Weights of a small image classifier.
Model: 4.65M parameters, 32-pixel images, arch swin, norm layernorm, activation gelu, moe expert_choice, num experts 32, patch size [2, 2], depths [2, 5, 2], widths [64, 128, 256].
Rows from block 2 of a small image classifier, named by matrix and row number. Rows with one number within an expert belong to one neuron, the router's apart. Each number is 500 + 50 x the weight over its row's rms, rounded and kept within 0 to 999. All counts start at 0. Numbers have three digits each. After the name is the row's rms in percent of the matrix's.
Before each expert's rows are labels from the 100 images, of 14848, where the router gives the expert most weight on average: "responds to" is what is common among them; "patch colour" is the nearest of a few named colours to the mean colour under the peak. Only what is clearly more common there than usual is listed. The data: capsule endoscopy frames (Kvasir-Capsule).
# router: router (model.blocks.2.mlp.router.weight, 32x128, trained with AdamW), inputs 0-127
# up: expert up (model.blocks.2.mlp.up, 32x32x128), inputs 0-127
# down: expert down (model.blocks.2.mlp.down, 32x128x32, transposed), outputs 0-127

# expert 28
responds to: finding: ileocecal valve
patch colour: black
router.28 106:440568460551535582500421480468428540398472503536520434428516559525539553485507529459578568435476470459514529419447469446512579368505482576408532561458412439435513513472510558522513556585450566469559467559528451546447539543553486555431445509451507549494443427587430502508459442502441502483506511484508443528571521520527526465437493516565533515411528433575555433520569513541515482591540
up.5 102:543506485479565441438438516477512574546540548474521514450391477553475557533468616458566495532497536488516581517444534488579546498557458500464488509585495460468464489571499454512566555531546503475453464458518476374544564407550544551507481545529500464512442454582405521578414419539514560453444484417483497491583496531552500439513425468602534519551496459482529450424552452516597408536582
down.5 102:469523488520443514448458464532510470503564574425406517527516509461544435515459475536495565459484556621464420497473509466462535543515497448498495468446588510462469463464552595449480480488433483480592534509469552440413484579463515547527536407533505499581563505527603467535547458520535417518512531522570538437499476498443540442492476516488476504598374467543461624564575526531505650482576
up.6 102:512564520517516556436557450511531500473546503565549444461455520564534566483539605429634470463482512500506554472474527533522588479462583500407470575524477438446497483483411453450390481451509540424538525559515493509488486494438515514464397464480512524487390511501497550505479459542499371452455390472532465485487436585452506518503522425553541412478480449418605513455550509579568535438489
down.6 099:417445525517411443499487482490583451508423498458414625512492562547454495493439409548464502552552489522534560501564510502526582537536430498370547487422522510383515434558559573534500543491517554529552473570488521490544522456479456503447525517451454430515537512561388472520553477541508479494490500514511655432565560490473509494533499573494521520490450552479489454424521393588503542457560
up.7 110:575583557499495500470503433488542485511413506480573530531521492525495440447518530434510453472501543594543492483602489579500514537460565545502480513538540501500461493455545549448426554476555500549537478552529520409487546551525442486436435645458603542423489501489465448539535592472427446561572509562476533564586503532444445479493447504610478451585519516520551445604443577440434508574465
down.7 111:531401484531493459458560507540587474505523455531508449509553522460459541514449514513482531520508370501468532612553602574558433434425494442457465538517503553531461458472580480541464571559560469541417513446448553485525558562473542430477517458426500482502554492479449457480577434469544539581521520415457510436604481438523546514423491520534516512436465507410552405636468516502534547488428

# expert 29
responds to: finding: ileocecal valve
patch colour: black
router.29 101:496554437434520518524488446528419436518528461615524383487514446504495460504439528540452504417497471398452528427454600491519524461509511549482547508532448381529538440469557473599547487516581490535539600473554526566451544583580545423516493548539583453509541527535443540573462463476577567510551401524548467547492530546587494490533562443517523532448564479554441425547489459474491467556502
up.5 079:395514493484559434473546574491474607442519491496481513520447557561521554463525480491460435545467462567472436554495487510440515498471457467491620487541616522390447422468473427489515518470459536477495556474510463600542479545534474510475452559536530562497538456434483539553477520458490507539435540511589590448531527471481494500443596435524481546563344475540407416424481495409462502472569
down.5 079:528610356560490477529446501495460482572544480471501555521523434428476441604508450542466488518443510564538566459477458528449546489594450512556477601522406445569482528474557554474542398449479491487516541493550589516515676437502526484467461525507459532459491510441513434422473521469497515529476527554585430490505507543448464458501465458386477440414501452529546557547485570469469504478522
up.6 115:519510549426517520482521550381512510506526504531422538546451545532432442440526485438460472438520481478482393470614496497450480549530530471554471548430546510567477460549435468548510494476569451508527518526532555516455545558482521367510497583491410625415626477502546493515506540466580481564528491622642559535497512469462526445504459494536439439604523459454460489510470485531538497470502
down.6 110:518519489541501395543541556596557487491576654551527511411468542455441511431549539433527535495518463509545575495524516489494466474518378588539426518475432435564499490530502451466573517509421487471492449467549395466499599436488483476447442508533507490519500513405479543506446597500621528460482521539486532595468589508526562490474556589507446491426396539506538521532517535472525528463519
up.7 097:497554446505508450591488434500440495513485521525485412455472496526535523469496510405458493457443499462538484461505508500421514483509571547522527515425483457599530450532538633402530506564424469506559444459617447497590566580547580433490543444597493522520591584547519545408553511562470454495463503581539453530425487435447533509538441558579516424506483432490486469472577567513545465527475
down.7 097:455540439597567540476493525449550505507536535469406494523445397562492510474601583453557492542615517419474508452460570483576488480545481546509509504574476516435483444584439599554531633539509511443438557465489513429444490430550495519498426552469444481450438527494441510490495529451431552521513494526440539467604515491559464542485594504575523541524448453544496514560506456584537439551566

# expert 0
responds to: finding: blood fresh
patch colour: pink; grey
router.0 091:593513397462534509534495456534484506590468532435474474490414408515500479547544562440523492499489546513453479556489584590511421501490530588463442592457449457453472501453508448622522558543452536477464510521517485526561485511464513508559510468467550467476470579557484594453461598559532400386486444490569435393485499487516539495559474518603445512451459452421556427502506575518481419496533
up.5 096:399440412507452510469529463431491622515499588538454567539430450511471485517440519539611544494444574523476578435444547524527433461508528516498661485601400460461467535566488461574441528492510523416535533538463459477459461499540508521520520485541526552494556399525489424474389456580464459547504521530490438457489540497497536543418493522552462484513493474597432524483541484568505460556461
down.5 104:507617451527558507466409453582542437479481527532481553477520484514576497520475374524416493444485586465448426453491500446506520526489439497529395564483567493516530508474494499497555564500437489492457490583534473519565422484600541521541502514597511509483463483567515577525529438435491506552485505590601506536558463447407465554474474438384524429518423365519559465469536568512468495523531
up.6 087:549553504470496465450597567530562548460580445592513443505476390481464463448432525554452454531528525493474431538586527633459473479504467579492584512524424413456557464483502499601541444465555447520419568388497469508548520522463499497465528547459534438482460537477538521581454539492580521556508488530543514527474545478427522519489466551591470497467540567417459502541554501484548588445384
down.6 087:475543532498570501392421590539537535511534485503505547416479405482541501493565560469474475486432528500411522448439522529571451482482518500523446449487521551496456499481546611502454419411560605492506464481566440498507551474518438601572503451498508463591567570498587492527532511473495524446457524416619481539457582504476520478474522462500458484411457406499471404474468429403453459431508
up.7 098:466474491546488538506488503515543540451520511521457498424605444471468438537514519536483570560464569473464494436387476591540497478539552497511514568471510525442382466485526479528513570461386470487440428505513428499438528513546592485462460533433442569525518531488533504469477447536367606435607499489561478491490429432537500615531506487608460537536439433496457502549458439590446525551544
down.7 101:622518505591505533477475398533461524491540622483504459598582531527542475477506515490472412465515436470455451534556437403475477489528566542450573508421564412549543513424491445477557482497549485487466604569505522502603627550436575523539482499418564528460439535516486496482515456583545464563494511519499575546468490491554485451463573460460587474531449483532548472489446543556484436534468