A small image classifier, trained from scratch.
Model: 4.65M parameters, 32-pixel images, arch swin, norm layernorm, activation gelu, moe expert_choice, num experts 32, patch size [2, 2], depths [2, 5, 2], widths [64, 128, 256].
Rows from block 6 of a small image classifier, named by matrix and row number. Rows with one number within an expert belong to one neuron, the router's apart. Each number is 128 + 32 x the weight over its row's rms, rounded and kept within 0 to 255. All counts start at 0. Numbers have three digits each.
After each expert's rows are labels from the 100 images, of 14848, where the router gives the expert most weight on average: "top examples" is what is common among them. Only what is clearly more common there than usual is listed. The data: capsule endoscopy frames (Kvasir-Capsule).
# router: router (model.blocks.6.mlp.router.weight, 32x128, trained with AdamW), inputs 0-127
# up: expert up (model.blocks.6.mlp.up, 32x32x128), inputs 0-127
# down: expert down (model.blocks.6.mlp.down, 32x128x32, transposed), outputs 0-127

# expert 12
router.12:152196147139126119108125186145136115090130110158124097171129133126132118085180136117122119190125140106124122102178135199122138118137141180152140124124106182130124149154081152173099153104147103133097110040108146149158098110156138084092173115104153102097101162104127210155088157217087136126106156072187086130077087123181089090140179105102128104069094119159147146124146108108134064151163
up.5:151100108126144139085107081153151189146088149190156138132118075162103202168155132146180088110157045101096162105113125174164129115086149164165106139114075155148142127110075148150149141157097193150069121140129144110193138115134114149156132105144132101177070129170107095095109163091112095155069118076122141112074178187133137161103161183150098141121169121105129146118094119146075107157101
down.5:106164127094082122097116178142156166199070121122147099210132120132141182107191135168116123175151138205162136075140119118158127105129108137156126099122141125119179123102060093166105101107081106132164121154109092165108138129146114146110132110099088115082084114119124158187126145114124116189171118115150067167167034154158079167129101080133108131078068143141130150110157131094129132123179
up.6:178098183082172112073162155114100107126114140140165143153141137148090107177112144142175155128121140095124153166113125123118119110142149091123153130187074173117065064143114173154064135135048108161112136149144139147209170111118115148175099113127115108158149167148123173077076141119160115128161187119126106167151147143045154124147139149107133125173113117127129134081045203162155162101130
down.6:049156117140111122079160105150146154143099081118137091100173112149167177135099088143179178142168129134166127120085119158092150156139126105123104137149114153160117117153132128144090115131168136145137114163128117131117101108164143073148074125138133151120058136135103157181125077086114206165019108098127151128141139153079152157133153085138092123218132180143139121038116143133058101113118
top examples: finding: ulcer

# expert 18
router.18:135150139125178132111113157161195139132069158190137085178133063054106068165131140154125059117129125119123096114130120151112123165118150195149105098044158147192125162075172149121132102108104112160093157126155153107146127151115108135111156070150187088153187180105093141137143148121131107124114096103181149166094066154109103161176119154125103097126130140119120089143086123062100125164101
up.0:096143124111167175155152125094144123105200145090139125135120168136162154110082116081133136062163143154123150120111094130092174130092162180070070127101134184178077112119108142157104097095122126092114083149185140097142141131107121191140116115165088165158191149164181131140143152131147098157102150099185078154108187152116128127107120114165081129070156125148074197187133186095146133091120
down.0:134149124108165091142100094134169107097079177090114198133123118085111083124148160085095136126096087119146063079163141131197118092168140150092182116117119187128126137126111124098169093078204093100148156123104177158100196104139071191136149106156115112105095136107115147134153101160103124078092108146143087109129148188133160092129091138159124068094135170150126108125087167051167123116124
up.1:146154153114152092111120136175172123093130120161112128139151080126144122140139129118075135101163053124105187135184086208125111149117165204182102128078165144168174097088075128152153130145118120178177151132065092116113111126088131106149113117142097127129068168166100170084146102155139156176158118084154133102143075101132147128178153136123107150101153167196151192121116083098156077117088
down.1:185142162078143130104129130163106102188147072119134104196098180165155161140174124169152123121112160126174063128143107184210176131124174145114153135155122127165129175108166150114142069110115117105155093135127084053089163139162112147129137114113150128069198133103104100084138136176144110167142115121165167106102060141177080135111154142113136136169092087159085125151094105095157176127133
top examples: finding: blood fresh

# expert 19
router.19:124131128131093136128084153087123122121103114192157126139100141170166129078138110166090159125165120102138120099151182169079136106097162088124138179119106109119164102126127105159074070090134065189193151134112127098096120149077167154165196161133128070145087139176141093143113065145079135165143143127138148100129145143111146114149150123171158206109156071150095111099102159134075064064161
up.0:131104132150142110134110154108130100150098126161164146193156145110080137175086097107106114089044180120145143109123163108133146128163146174111094142123084109148073113103099107138103068196099203148145122149117113154063126153111116122166052151112116092094175162099157137105099160125154169087144174121157136145093162106087099154133165137165165117157064147091227092117164151141084117150135
down.0:118106173125164126170067173191110113133173072091063132172129130103148189102173152123104086166132145143135092164129129118143096115132108128146156072119097045122126160141143134090097132153128109126083101164127136127103091164150105168106156102175102114147136126122092168130075132139203145182128138173163159122170168116109166227124114082160075161113092114130166089120115059128093122125106
up.1:100127127151142163114121150154123145174164123129106101072088170090089119119066048153054115163107194097179156117131094130117104055118142074151132107151069131100168101131150153070144133100136095194099123127154165106112150120074192102139210149121058131119121103102118147110125142098139141152162125136107113105115114090172141118091146086121192169092157101162156163135133145107169119158175
down.1:121156160117122130158146089146117146176138130146176125120137146102134162158182120178130200083161108149160110115097143152103146185109142152095177173140177121111143142137166096184128181143136173123181182117136139076100192175098118051112123132120159173134230103115132128156119140153091110094156122135171152121133111075057156095111110077165123152117110083083080073100105128170158134110106
top examples: finding: foreign body

# expert 6
router.6:109099076092145185188151139131166102147194152134205147137114127110131112163153149216159087128146099157102064081144141107102132203149084142094088136151152143152100165181163128117151103123115078112152165128140104141127121113092127139136100179106125121105125149116062074094152116098117109119100093075147149125126120134151126172200133109073099135164144117087114168090121045067108137105094
up.5:062101081129121179161062117146131137105174180125123190148106193138088142149122145203186124061119146145135139100112221117116127158155107109157123154125090103109132182088108060173099137112102092107143138147118057116117175127183114125135126078163128158144149177148115125091127122092115155152104091161110131147128052152111116160152117202172101094135146110129097101107101104160113115100108
down.5:056173086059124120154110089132147117139102120177180137072171151084154071135169082164103089134074103120081137124170085118107163172116103211147096157181146152071135087159168166170115082118115129162124130159128091143105139089163195147139087140134101156144070120086074140106140146162102100145088099131143106141167103091104146134154130141136145160108129147178134169096133170117080146127164
up.6:101114132067128145148180138117150175117184101131120152190114129124090130124123104119124135113123086189155202128134082091134075099107142158227106147069138051102085136146132110104132113126114221150114161154187144097134135170109174103155079124104121140141151163146128103133096134134117121158084086190123083148127124087113063116153071114115098156116096163118112134127139058094119079128105
down.6:132091203119193143140102141160170124108086113142146093090169158109112152052166152145123105196102201098140124123144088111156119128137140091119088104138125200165088117135160149161116108103118102145155106125139085101135143147113059096107109073111117129178105135116108073125173120094159106127131093115108108171156124094156143142144169139098107098098158157136063105206094122202104167056149
top examples: finding: ileocecal valve

# expert 26
router.26:168136158124175066098146149154160157146098107095089170138189109167186174154138152147186118099167103106165083176159118113127072155091101168153183107157137130053076118148103115093086089138131150111107091132110119092194039102093103112161137163137131121128114099113137161165110136128113108146067176139059166119133133133073105121136160129092143137165135122139162173088119119129078175089149
up.5:099132105128134113115055122098107111180076156111108174169166098142154047112106178120115116113175151084112127121161060070121062170076149139145122119120137161214147176138133111106109154175131141144081107102092103170112119147154116113158202172161183088154098144143159069193147145148131119094116159152096145162090095125143182143154107123136153179106116125124147128132126084130106128067102
down.5:164147094124107148155137116179123106167095075137115113091163150137091147112174181139162116090149107069141139171189156187125085159099121195132115106135101036139141126133161130125096163153114145150105139121117088097063071142150194107098145145109083086163043131094125103155174077100144137139151155102121146141056164081142171093154147120134125122099133144174110106138074153075130124090152
up.6:119155181195139089161161116130149130175144183153154079116190150177163195128088126118125144148096110132158180145067146127075095140154116070168126107127134132122185157133101195088117134184141162127071093117111101173157149108153149109122148075102146164123094108112136201070136146135134152175146069095128121171162121115106126215152119106119146168087105144153109159074132137127103164136134
down.6:135154151093135129124113154125104092062096076114164151050110059149180141116166073142134097081140170152107102116137097080127139149073159139129108106177149138072136139150144190133097126097102141082127118150163113095108156136112194135101096120113202156109108134163132127153145073133137140174135089106096087116133207143124136104190148088144087177167084106189137138133097195175115109122158
top examples: finding: ulcer

# expert 15
router.15:128103130169104090112121163119161123099119090196141149168170125130095122076098114137066138096125129056208165123127170111058175110167165098148121115133155130116172120093127134145094072078097081216174163102125101135104184124131127122112168092095116112093117162146110113167168112135085132188128177126160134125166084142112139084130149114133122169066120096153093139146122115149117047087112
up.0:167117185128108073125126129109138072119131088102096147149118111115131143108148169153146170155058159153108150130107187207147110163124131171195123156178142116086133095081119147111206133103190140125100149069179156107118123150135142129116133148121114115143124121158054149100099083122154120109178107100078097109070160124125068085095075188093169145151093104125155101133152172151167128075101
down.0:119133098136085101183141181070167152119148135131110137094106129081093120103114172153131205161094102139063101075163180128133171148113090130206129131093159084151098189135114054120131163109111171177120126125127097132141079154141177114183126150080116157141119148160169104146137149121150146133102146077133099148103213144139144196146141170090134124152171124118115082111090152089066116156139
up.1:104127142137141197158121095187078126146184100066132202179098143122105110144155131107126167164119141145166153134148178105061083124158165157128176102088122086059113105139154097135105140105106103089060176115091165134196094170164134100159139084152112151107049084145143101155067107125113151165096122145119109169101096141122113132092089129109092093193135123125141136145127091170129160141139
down.1:144164073170117127070108085125108127166145143134119129125186192124132137093146100091134094093125114147161091090091136130186186076129120117130096145111118115131120163129167151138124087165164167203149143123135094119129120063133116148122123124172099065159195154090075083141182134138174162153124111148067158157134188159076131129130183159067160046154141084149105098093125164127118098126149
top examples: finding: foreign body; finding: blood fresh

# expert 29
router.29:123156130138096109143075114136094138065109191110105106187074095125147159118123142145072168127167119069100130156154093194182167131124130126133179171054081152177159171106131108151077125116143135131115115173104153094148110085168152157118112100119086076159100163145153118133129197122183103086162113117106119099133049090097179113125083143168091174140092116130114110176087146151135154097139
up.0:122160118138114093129071110120115061212108113059108092117108157083105148168123170086123104168123158129014152087124144200145174094104093099072160139161083125131153109138086135114147165167138147131109142144103102165145149164123117112108142100157155179119191085114123171192109128137079181110108152166135086143110149144151132162120141180101095136106139108156131111178124102088134177097152
down.0:151116100114117107151148111121131133096104187128144191071156168121103117141150113153109145101132180153148159120169139058179059128099065148156086158136135155181069099101125167107218132146138137070158244072146128138168095109137134149104117151072134127080118157130129125077139167143121170108103087110099167083103161104128104108112166111097115137124115145163169166121111092109104129130086
up.1:160140140168145109132143156148154098115086154050202087151180131123140062126087107096153130140122144148092190236078108128105150079141070132146152153122124175120118130130133156158135131104151147152160139162151128089192188102103159146099145106136119132162091092136108069131056117113152166096178131158148156161147148084123148132132105118109073128083072134089088137077182131150151136096144
down.1:139080113152100116151104094088111076209093130121109156130102118100111154125194145166066136120146160090181075187134139110148091124103152116170156148167110123122121174145130143153145114116064137081131109076168092137184000137126101098131078128109136153102112098169113088139089097092140112140100138081157096143168144091153096136162104158142135114160105119119140099150080149096092123071098
top examples: finding: lymphangiectasia

# expert 5
router.5:064149144126175140108172111127110117172107087186137155096150183107159126106117091118136080110098168118110141117099116103153131100138128116165131151193102144126084158140119188073170147163112140121121128117150106150128079119141082091128101170175153133082127090117090104116139127192072165109201151122160094122173119136161115124049160078099131098047172171108177123101174082083157146116177
up.0:125151121125120136120146187115172147147140148135131074133152067148153139100128144093153134141113131167182164108161133134103145111139124111099154129218084134111156026135100129212114122130116111109213143198105149146190065153138155097169101113146096150091147110137141162137146105059083121050095115125170067106117195146157105119125135092153107117170146109149168142121152164140159123144152
down.0:168141115116114108095133144082144106090154109145154079131114162137167186166105118118112150119155043123123150091126132108113131085072177143104093146164125149190140142109088118123130147136125104088086105118133122066084107107097172177104206105166115177158120105065115131112068081167200132151151104152101088102233155096119113116140131130110163133095159106095184153162132118125168137118186
up.1:141097060138073121182195115161102110143158108165120112118147177190144152142164098120107137172165100145085077098112120086105127163116101128110042147094177129104125144112172153147163113146086124135128166124134119110197129117178099170098052175106093179156140122072085141144119143147090171124149167137153087144121180187179112126131118106053178139129118109112127153147090090084132124111149
down.1:134093136150117174139099107080146118124139164162146113107154077048087155118115164137123111104100148134092109159133107120145132156111116122168182114183156096172098158139082138137081144168124107082167135137094106067069144103100203081112136149155179118181092144185153088090168090111084143136124091167129082136153177060117171225132089143141123132171131127112143157093132140166114102093161
top examples: finding: erythema

# expert 22
router.22:182140097100145172119157137083187164210103151136074163074173124111129092171138112145157113070105156092124116172095113142118101190093094125162135110127150138121077172146097121068143163131098190085066151157107091115121049157124084114164093186120176140134112127137122105197128123110164143097118112134074130077094165105152114144069133170097121110140143157102192139134119143108133130121149
up.0:131125146148064153138139063182091083128049126125114088110108128086152107125135109116113179125109087091089174082082106139091131117128108138111104080096113109219131162149089190171139057182138138114131148114096110147101145085152133096133127126105113139074128074071122155163136131082152134137130159188132116180120161168109177110049134094108132142106111088107089123114173112131117109160064
down.0:184148080108115135157025113130143137113138166144116139129164114121150116073101160050069087114127150095053135090145127122144139134111131101169102174121107112136133052102134177138151192085101158059095141173148143162146180138121097139107143141123111123119187088181178131126119133141140104138087091110172160094099133091116196123121116145139122176097090157088162166181153076136120122157121
up.1:094136187138115097128145174107092130098153161114116188148115131052097150077162123094159114138134151120085103129108153100100177149071168142125096144153044129097115136151113174106049148136134135103125150174070062109160132168119045135099073110095095071098112136115100110119129150142152210163086113115130184073180126156135130129095101122136123162101125133167122180164138155141104097129121
down.1:136091133143130176154181094115120150126105136137135144059120112068154140113119100192120133155124144143130138098131102085144093114185118143126121124134223143130114166140117075141116151094127154071091142077124072125133074105115116162129122099070160103113154117108065121143112096097058113123147181219170139143120121122174147060079088121068158076113100129091117075118103066111102100142102
top examples: finding: erosion; finding: erythema

# expert 7
router.7:106142123156169155163105118147105044117119148119181083111132181133130143121143150137121091130158121164167125043176136091109110153136098121103092132200146106111149102084148144160110128163108101127162146102118105110140162123099138159082110153186091118078084096133089108080156157172078119122087149166123153130161086159101196180187127099098200120155114080152099139098090057117064106111133
up.0:124088106083120130165141167128147142120145188033170182161084145142186068129102128165121056130120113200143112130157184149082116130110105149060139107122133151117154119143174181106153137141095148109094164161159191092093109065108131151121187083163150088144142122153152148124117104124126130147102116149089165134150111125123146093194116123112132115187099149147171127106140087072160151198106
down.0:110130082159136145112165134138125144130077177139153171153150109151159150115148169129143063173158110129146088161144146077071117143089119133165115131127085120098134166133151102150150146154112027144156161059213152087147077161115112128115127143166084109131162143159196131107150124116144063158132134138116190184143113097098053131120187130112077137156087077085108083079141106131112104122138
up.1:186146102117130094098108115176080150119124144119063165192130148043118163122128103125080141108097143129097160162116060113107116128100113146117159170180187146122096124184123126159149156141184169132087137162130081124127113136068107196159119112143134116110081151138142061063129205180153092135117094105101140136123097075154059121132139189086171126137137082146140140156088118129124117103123
down.1:103099132165118122082114107134057159105143146171181148145132156093124140055099138153157142094147163138132138083091142116148114182134096128117132070119174088134052087121101105140095134064140112152056111087181162142108138196114137159132149095116092064113143109110074182175150125172110081133107146117068142138165131095113096090143101136144156092109094131119177114123148089153206163147176
top examples: finding: ileocecal valve

# expert 4
router.4:115146096060137176146092144152150116181091067168104094111122151186125123163092108126109196109096123091117138158118142144145090132107091128153183186125120092161148115113121058101124153114131104122065116109114129189116119179126076126166163167141146093179138176130118101176090125135162138113189080118073090074090146103117148137148144169146116155123166128108124038089142187149094129075116
up.0:174154097148125117141141136177159146112147134079114170114169145138148124142147099098143184106104130096136105120158094151169075085158168107121117142188145139109151188128170149062152094088165136123135138148091131151185153132120100164145105113129120188151126091059148084095134171140129147186132110099126106131126110066101085136115122127111049062070092126168082152197138141156129103182214
down.0:056100133147136147140124134137113072172123129162192117131172118079170133096138180127134106155208129130091096140118159136139129118145137064067123087133120156150117113118135084096107085118143178174191194051147148128192111173094131121101124135125153162153149139159087158094146086089120098130154097136110152076120123146137185108124213128135195179127172080118141140090123139132181102147141
up.1:155126127122101165124107141174156127139083192150131103121113053095122170185113138146159107136137108144132078101108142108136133116149196118107116117167216140137154094100139148150115130101155147105169129136051098144143101128131098106133157143147064094174100099185176130068094084156162048087107207143134106199150087086152139131117165173106135176114093109152114177110102122151121163126094
down.1:104159134107144131178116129080151178076179125125126135166088124124141110116148151085137141174114150100167123151167102155105138125185133120129161098100149141137118109102124200143183106107151084127143176165117194079038123142175158133127055104088103139123092152092069126154144139105109120125120138150083131142152106228145109125139124170204122092101085096130168133151104102113160148203076
top examples: finding: erosion

# expert 10
router.10:115104166146050129148145110149098158095154129117151156199123118119101132058151134153090157182121105169121123173158115129116150119124185149112110109132122117140163119171148136130077061129164056112130065099141135076135158122095158178159168105135112103050086166156198094115173078116115118140136120125064134133131180108121143140104080143106129130114142133129098166106160179181064087060134
up.5:112138083217069160159096127156177081096100185098139130099106128124118099133199107127105097146130136142177137091120150081118127163097123094117109144117137188185144117131159112105135151165108112173153165093121158123086121155169084104110069131104165166089142165081167107138189076135092118173102146126147050110185151174114132127140094103133148184129097153128135090150129152119205166114084
down.5:121122164137162136123129077136115131117150139138090107117164067120176111141160105153121158081136093099155136143225159122120166146147104111177054125135103123074111116153150166150077157057134098141179057148102096129095121156102146147080146075160116149131131107134157134087201112147129132116095075127104110076114187093095112114160093075119164159106138109148040164097144126096109184120160
up.6:199145163160147150144132126124090098177137096199155145126129116146125122141065104080102095113103114140168121095094151105152159106106129135149160163110172039108175094132150141118122075067186085123084090177156120180146146178121151091158119144118116066107134089117068112168143092114146165156183097148176150134117131103107148102195187088140121148167138138096144109101135069114189113115141
down.6:169114149179135174126126053142118191088086140120116179125108079111132179082139119119147121071128117142134177111139135105117111109148119152177141063150153099135148121160111139118145105092173091129061098054115128131191120130121134179159172122134043060147153128132153171115070100118104099144141141146162105094082123156113102155107137169155162128123116154151097182060153148189096096090172
top examples: finding: foreign body

# expert 28
router.28:099172157147105138148085161186091118095097122127134099152116105126144143162157123137122123225173119105120095171167097155140088077101137128162138152091086154145145096138158072132103071138121173149138090129107192111203126119211138115079115118121114073164068124136125157090120176138124118088188147120174139095122035145138136093104161139126113139117088057149143112109078150137086101138136
up.0:165133149140125138201143097090082100077085105125142130148072110114071144162119122128109133125068171105170148155161097155051124148101152159108054127139161125082152122137132121160125178086104148142109169139170091115107152148097161110156097117126083093146118176127037171110135135121157098077135168118124139108146087141169166115144141101174127039148102083165189118094123114067145100146090
down.0:086115168168131173138153156171149116114100125165108105176160128145153132108143091115158141125146140146192119075139171108138163073112133178123101064136143194126115079174174147143154114125112103148139117147120175148097118190166034152138091067101068173141107096140147109148128059109133105155146104110142184132134105141166126139073107134150088140121102141084113218149173103125122177077156
up.1:119095171153154161121125181103121178140086092147126081084122163193111119155138114129135139137143225105169166101098122159117110142148090152090112144170133163097098058076144128127212154139152124096154108116059086137127162141113121141101118104088162190117121047081102102130113125142138141066103110167156143146099081151122147129163173138106138141128174100157144065173198140150102139151104
down.1:107113061113153126171108102141171097119121124115154136088125154104124118151143086170145114118097208125128137120117095133152120136109140102124085104121180161100111106091121112133155139105085103093139147103084176128067083135146185185115122182144088154143124111151143167113159137176130173153160180182117169036118096089097152186165094116074102090110129139118131169181151169061105123047164
top examples: finding: reduced mucosal view; finding: lymphangiectasia

# expert 2
router.2:134138103120185124147138168122114154100145185107155176110137131164168131115131100205185063110162101160118103085199133085119097151096097111125080109130125176114099131169173143159165138137093136141127130108133100096174115124092139145095076168162099101136122128161095158094161150145068030107076118135098183112146120123099129140178129168066146114164070049117128152118084118161118139132173
up.5:203106088131126077155136152138096197122156153123141150105170110107134168143075083090132189159126122100187072123124201150168130052129123122141123110113112178126151126148083183117150128141140151137141161083104139131200114139143145136143115161108144110125116042134158123192082178068159083098153137083168061140161110123082133137128118136106093171110087119111129134184164146143144152082123
down.5:195186123111109058118096134100190130159136098153160163132169061078153138133124063176142097150065129109155144161122158175130139134102113088116152181147129118071106150134084110104119136115134117119116102078104082141129149122130122075129103079143162127091141125051149158094088153050095126131087139143105150149141073190133107115162056160180148140143140075113157102129065137134131156156143
up.6:091133104162129095137120135164169147106120187137170150083154197175158129103113149118147081175144142104110157132116123100199153174148160111136067135072170155169163135128139098083178167126125146166155141022136105124105141139114103070145139135103120087131162168107095128183131039097144142096190176128147161109140152163120128147099100179178131128144059126142115155152130113138141183114148
down.6:169127131184143124093120194048107126156173120085115030146104176103140118176142146098144126173140126169162144145124167127115138154117115098095138083138093137102149129140118085188078149078139078085121177119185214125130129112118126127111166111095100148152148067168113124119117155080148135107164088102143100211107081163109042111103126115130136103140121158116170133143128087118085128127119
top examples: finding: ileocecal valve

# expert 27
router.27:090159160085195106129149112167165138143135101146176088089194099174119188135159086068139100098131112159106072116161143103132170127105093124140121140160175156088104090095084183144101126101120102094157103128121152118129102094137117078130132123109138126126198142152183095105043118156111140151118128140145067179210142137112109173166189144121086116138088162130112100077153181111151160119153
up.0:116127081111145105202142139043102096140134069111175071169121133110058118180179187139121139117175146157146151155144157126110115157142086148133103132129139145083136117114123135160133138141155096104101124154105160072168114134060124175163163113153098132141095084130074146148115113158118143126063118212134140184101133076118155190172066068164105095113153124153108101145115108164150153173127
down.0:175135141170157130130190175179154149078153143129168105142100133169148093114100115153086069127086124123131084083069141171112099125144130080104114090144136159116118124059100194178166139100126153052129155123082064135114176119104144133144154101150051151099070135138142102127138122096094125112147168119184136153104163116100154156174102107111122152120182148078107152053114197130128118163131
up.1:123136102165135149163113133081151101094179177118133099108135135079107104141127137145102112095070106066090139135153072116086137145107149113184161142105113139161126097127108135152162122138159084135163128135168134184114151171113172126139118113088142153154126133103155187098182148209102166153164148103122066169101117179057049087131103148147096050131119152173110158181125177060112118158151
down.1:111141104154156119122099135137163115106100176192110112128170113132083145124123120172110157141166070055117168110132124103146153154151127066121144124119156072167059132149187093158137135163134085118118050135132085125115105091151147135192163141126081097109119142142152115144172142122091134076087115132152067041157168074168165200108128123139135145125132132123214106119120177122182103111099
top examples: finding: ulcer

# expert 1
router.1:135090106189087077089092087107114177125060160132130100150134141151075108087108129091155092087087176100159117106079173114165118110153141153127101105063099045093128152130108082156112170140105148156160173140129101189127146134163102101141152073156150174082080123107077111154180117134107145148203112165204157121166153111167106134104139142153187124115135107128134087116124122154154096130150
up.5:144121181071196175048165162168158108113138117193091160127118121107122120134122175133119134118137163115141126099139106149103090124098133097082219144091192128134114152093143135104128138106166110168129155124095136151115171145134163138108064163116180180142161060091117122095160137136076113141200153161125167118136077088116169173112139174144178155090151122182132177128096178113125130149160
down.5:058163138097133096106136122182088115110096111160143137119124097054097093135129172080093146111147193151131127078071124101166056107113184111117087122120146213098133119118152156110175126081187083141104115186136175142141128120162074149069081159083152090116116096105101158168131125136142119148117156196090090107127142162126118104090119145112109142081089106123104072099150151104148151171146
up.6:111123153148109164122124143123165123145153104135198101121159195116131128113098176116146150126083128096126111156092115126163114119122097101172103091140072137100169131122166090062123080135188109149090101145159160147180163141123149177093108139121163130096123119047147129074190179166139112152202138074125186121145102180142125160048179085177079127152125136117108106082127151177127087107160
down.6:131145114160094097115168134188132098157109107149177119148199109124175138150122169155103158137147149180096197126104192139131115156129171125111114127112105123144074087136096137190099126127161045153082112062138119118117157178110152160119102185138124180110170145078100131082157103128092154151074157162123109099135158136134071084115095159121070159139095124156089121107161101206165145155175
top examples: finding: pylorus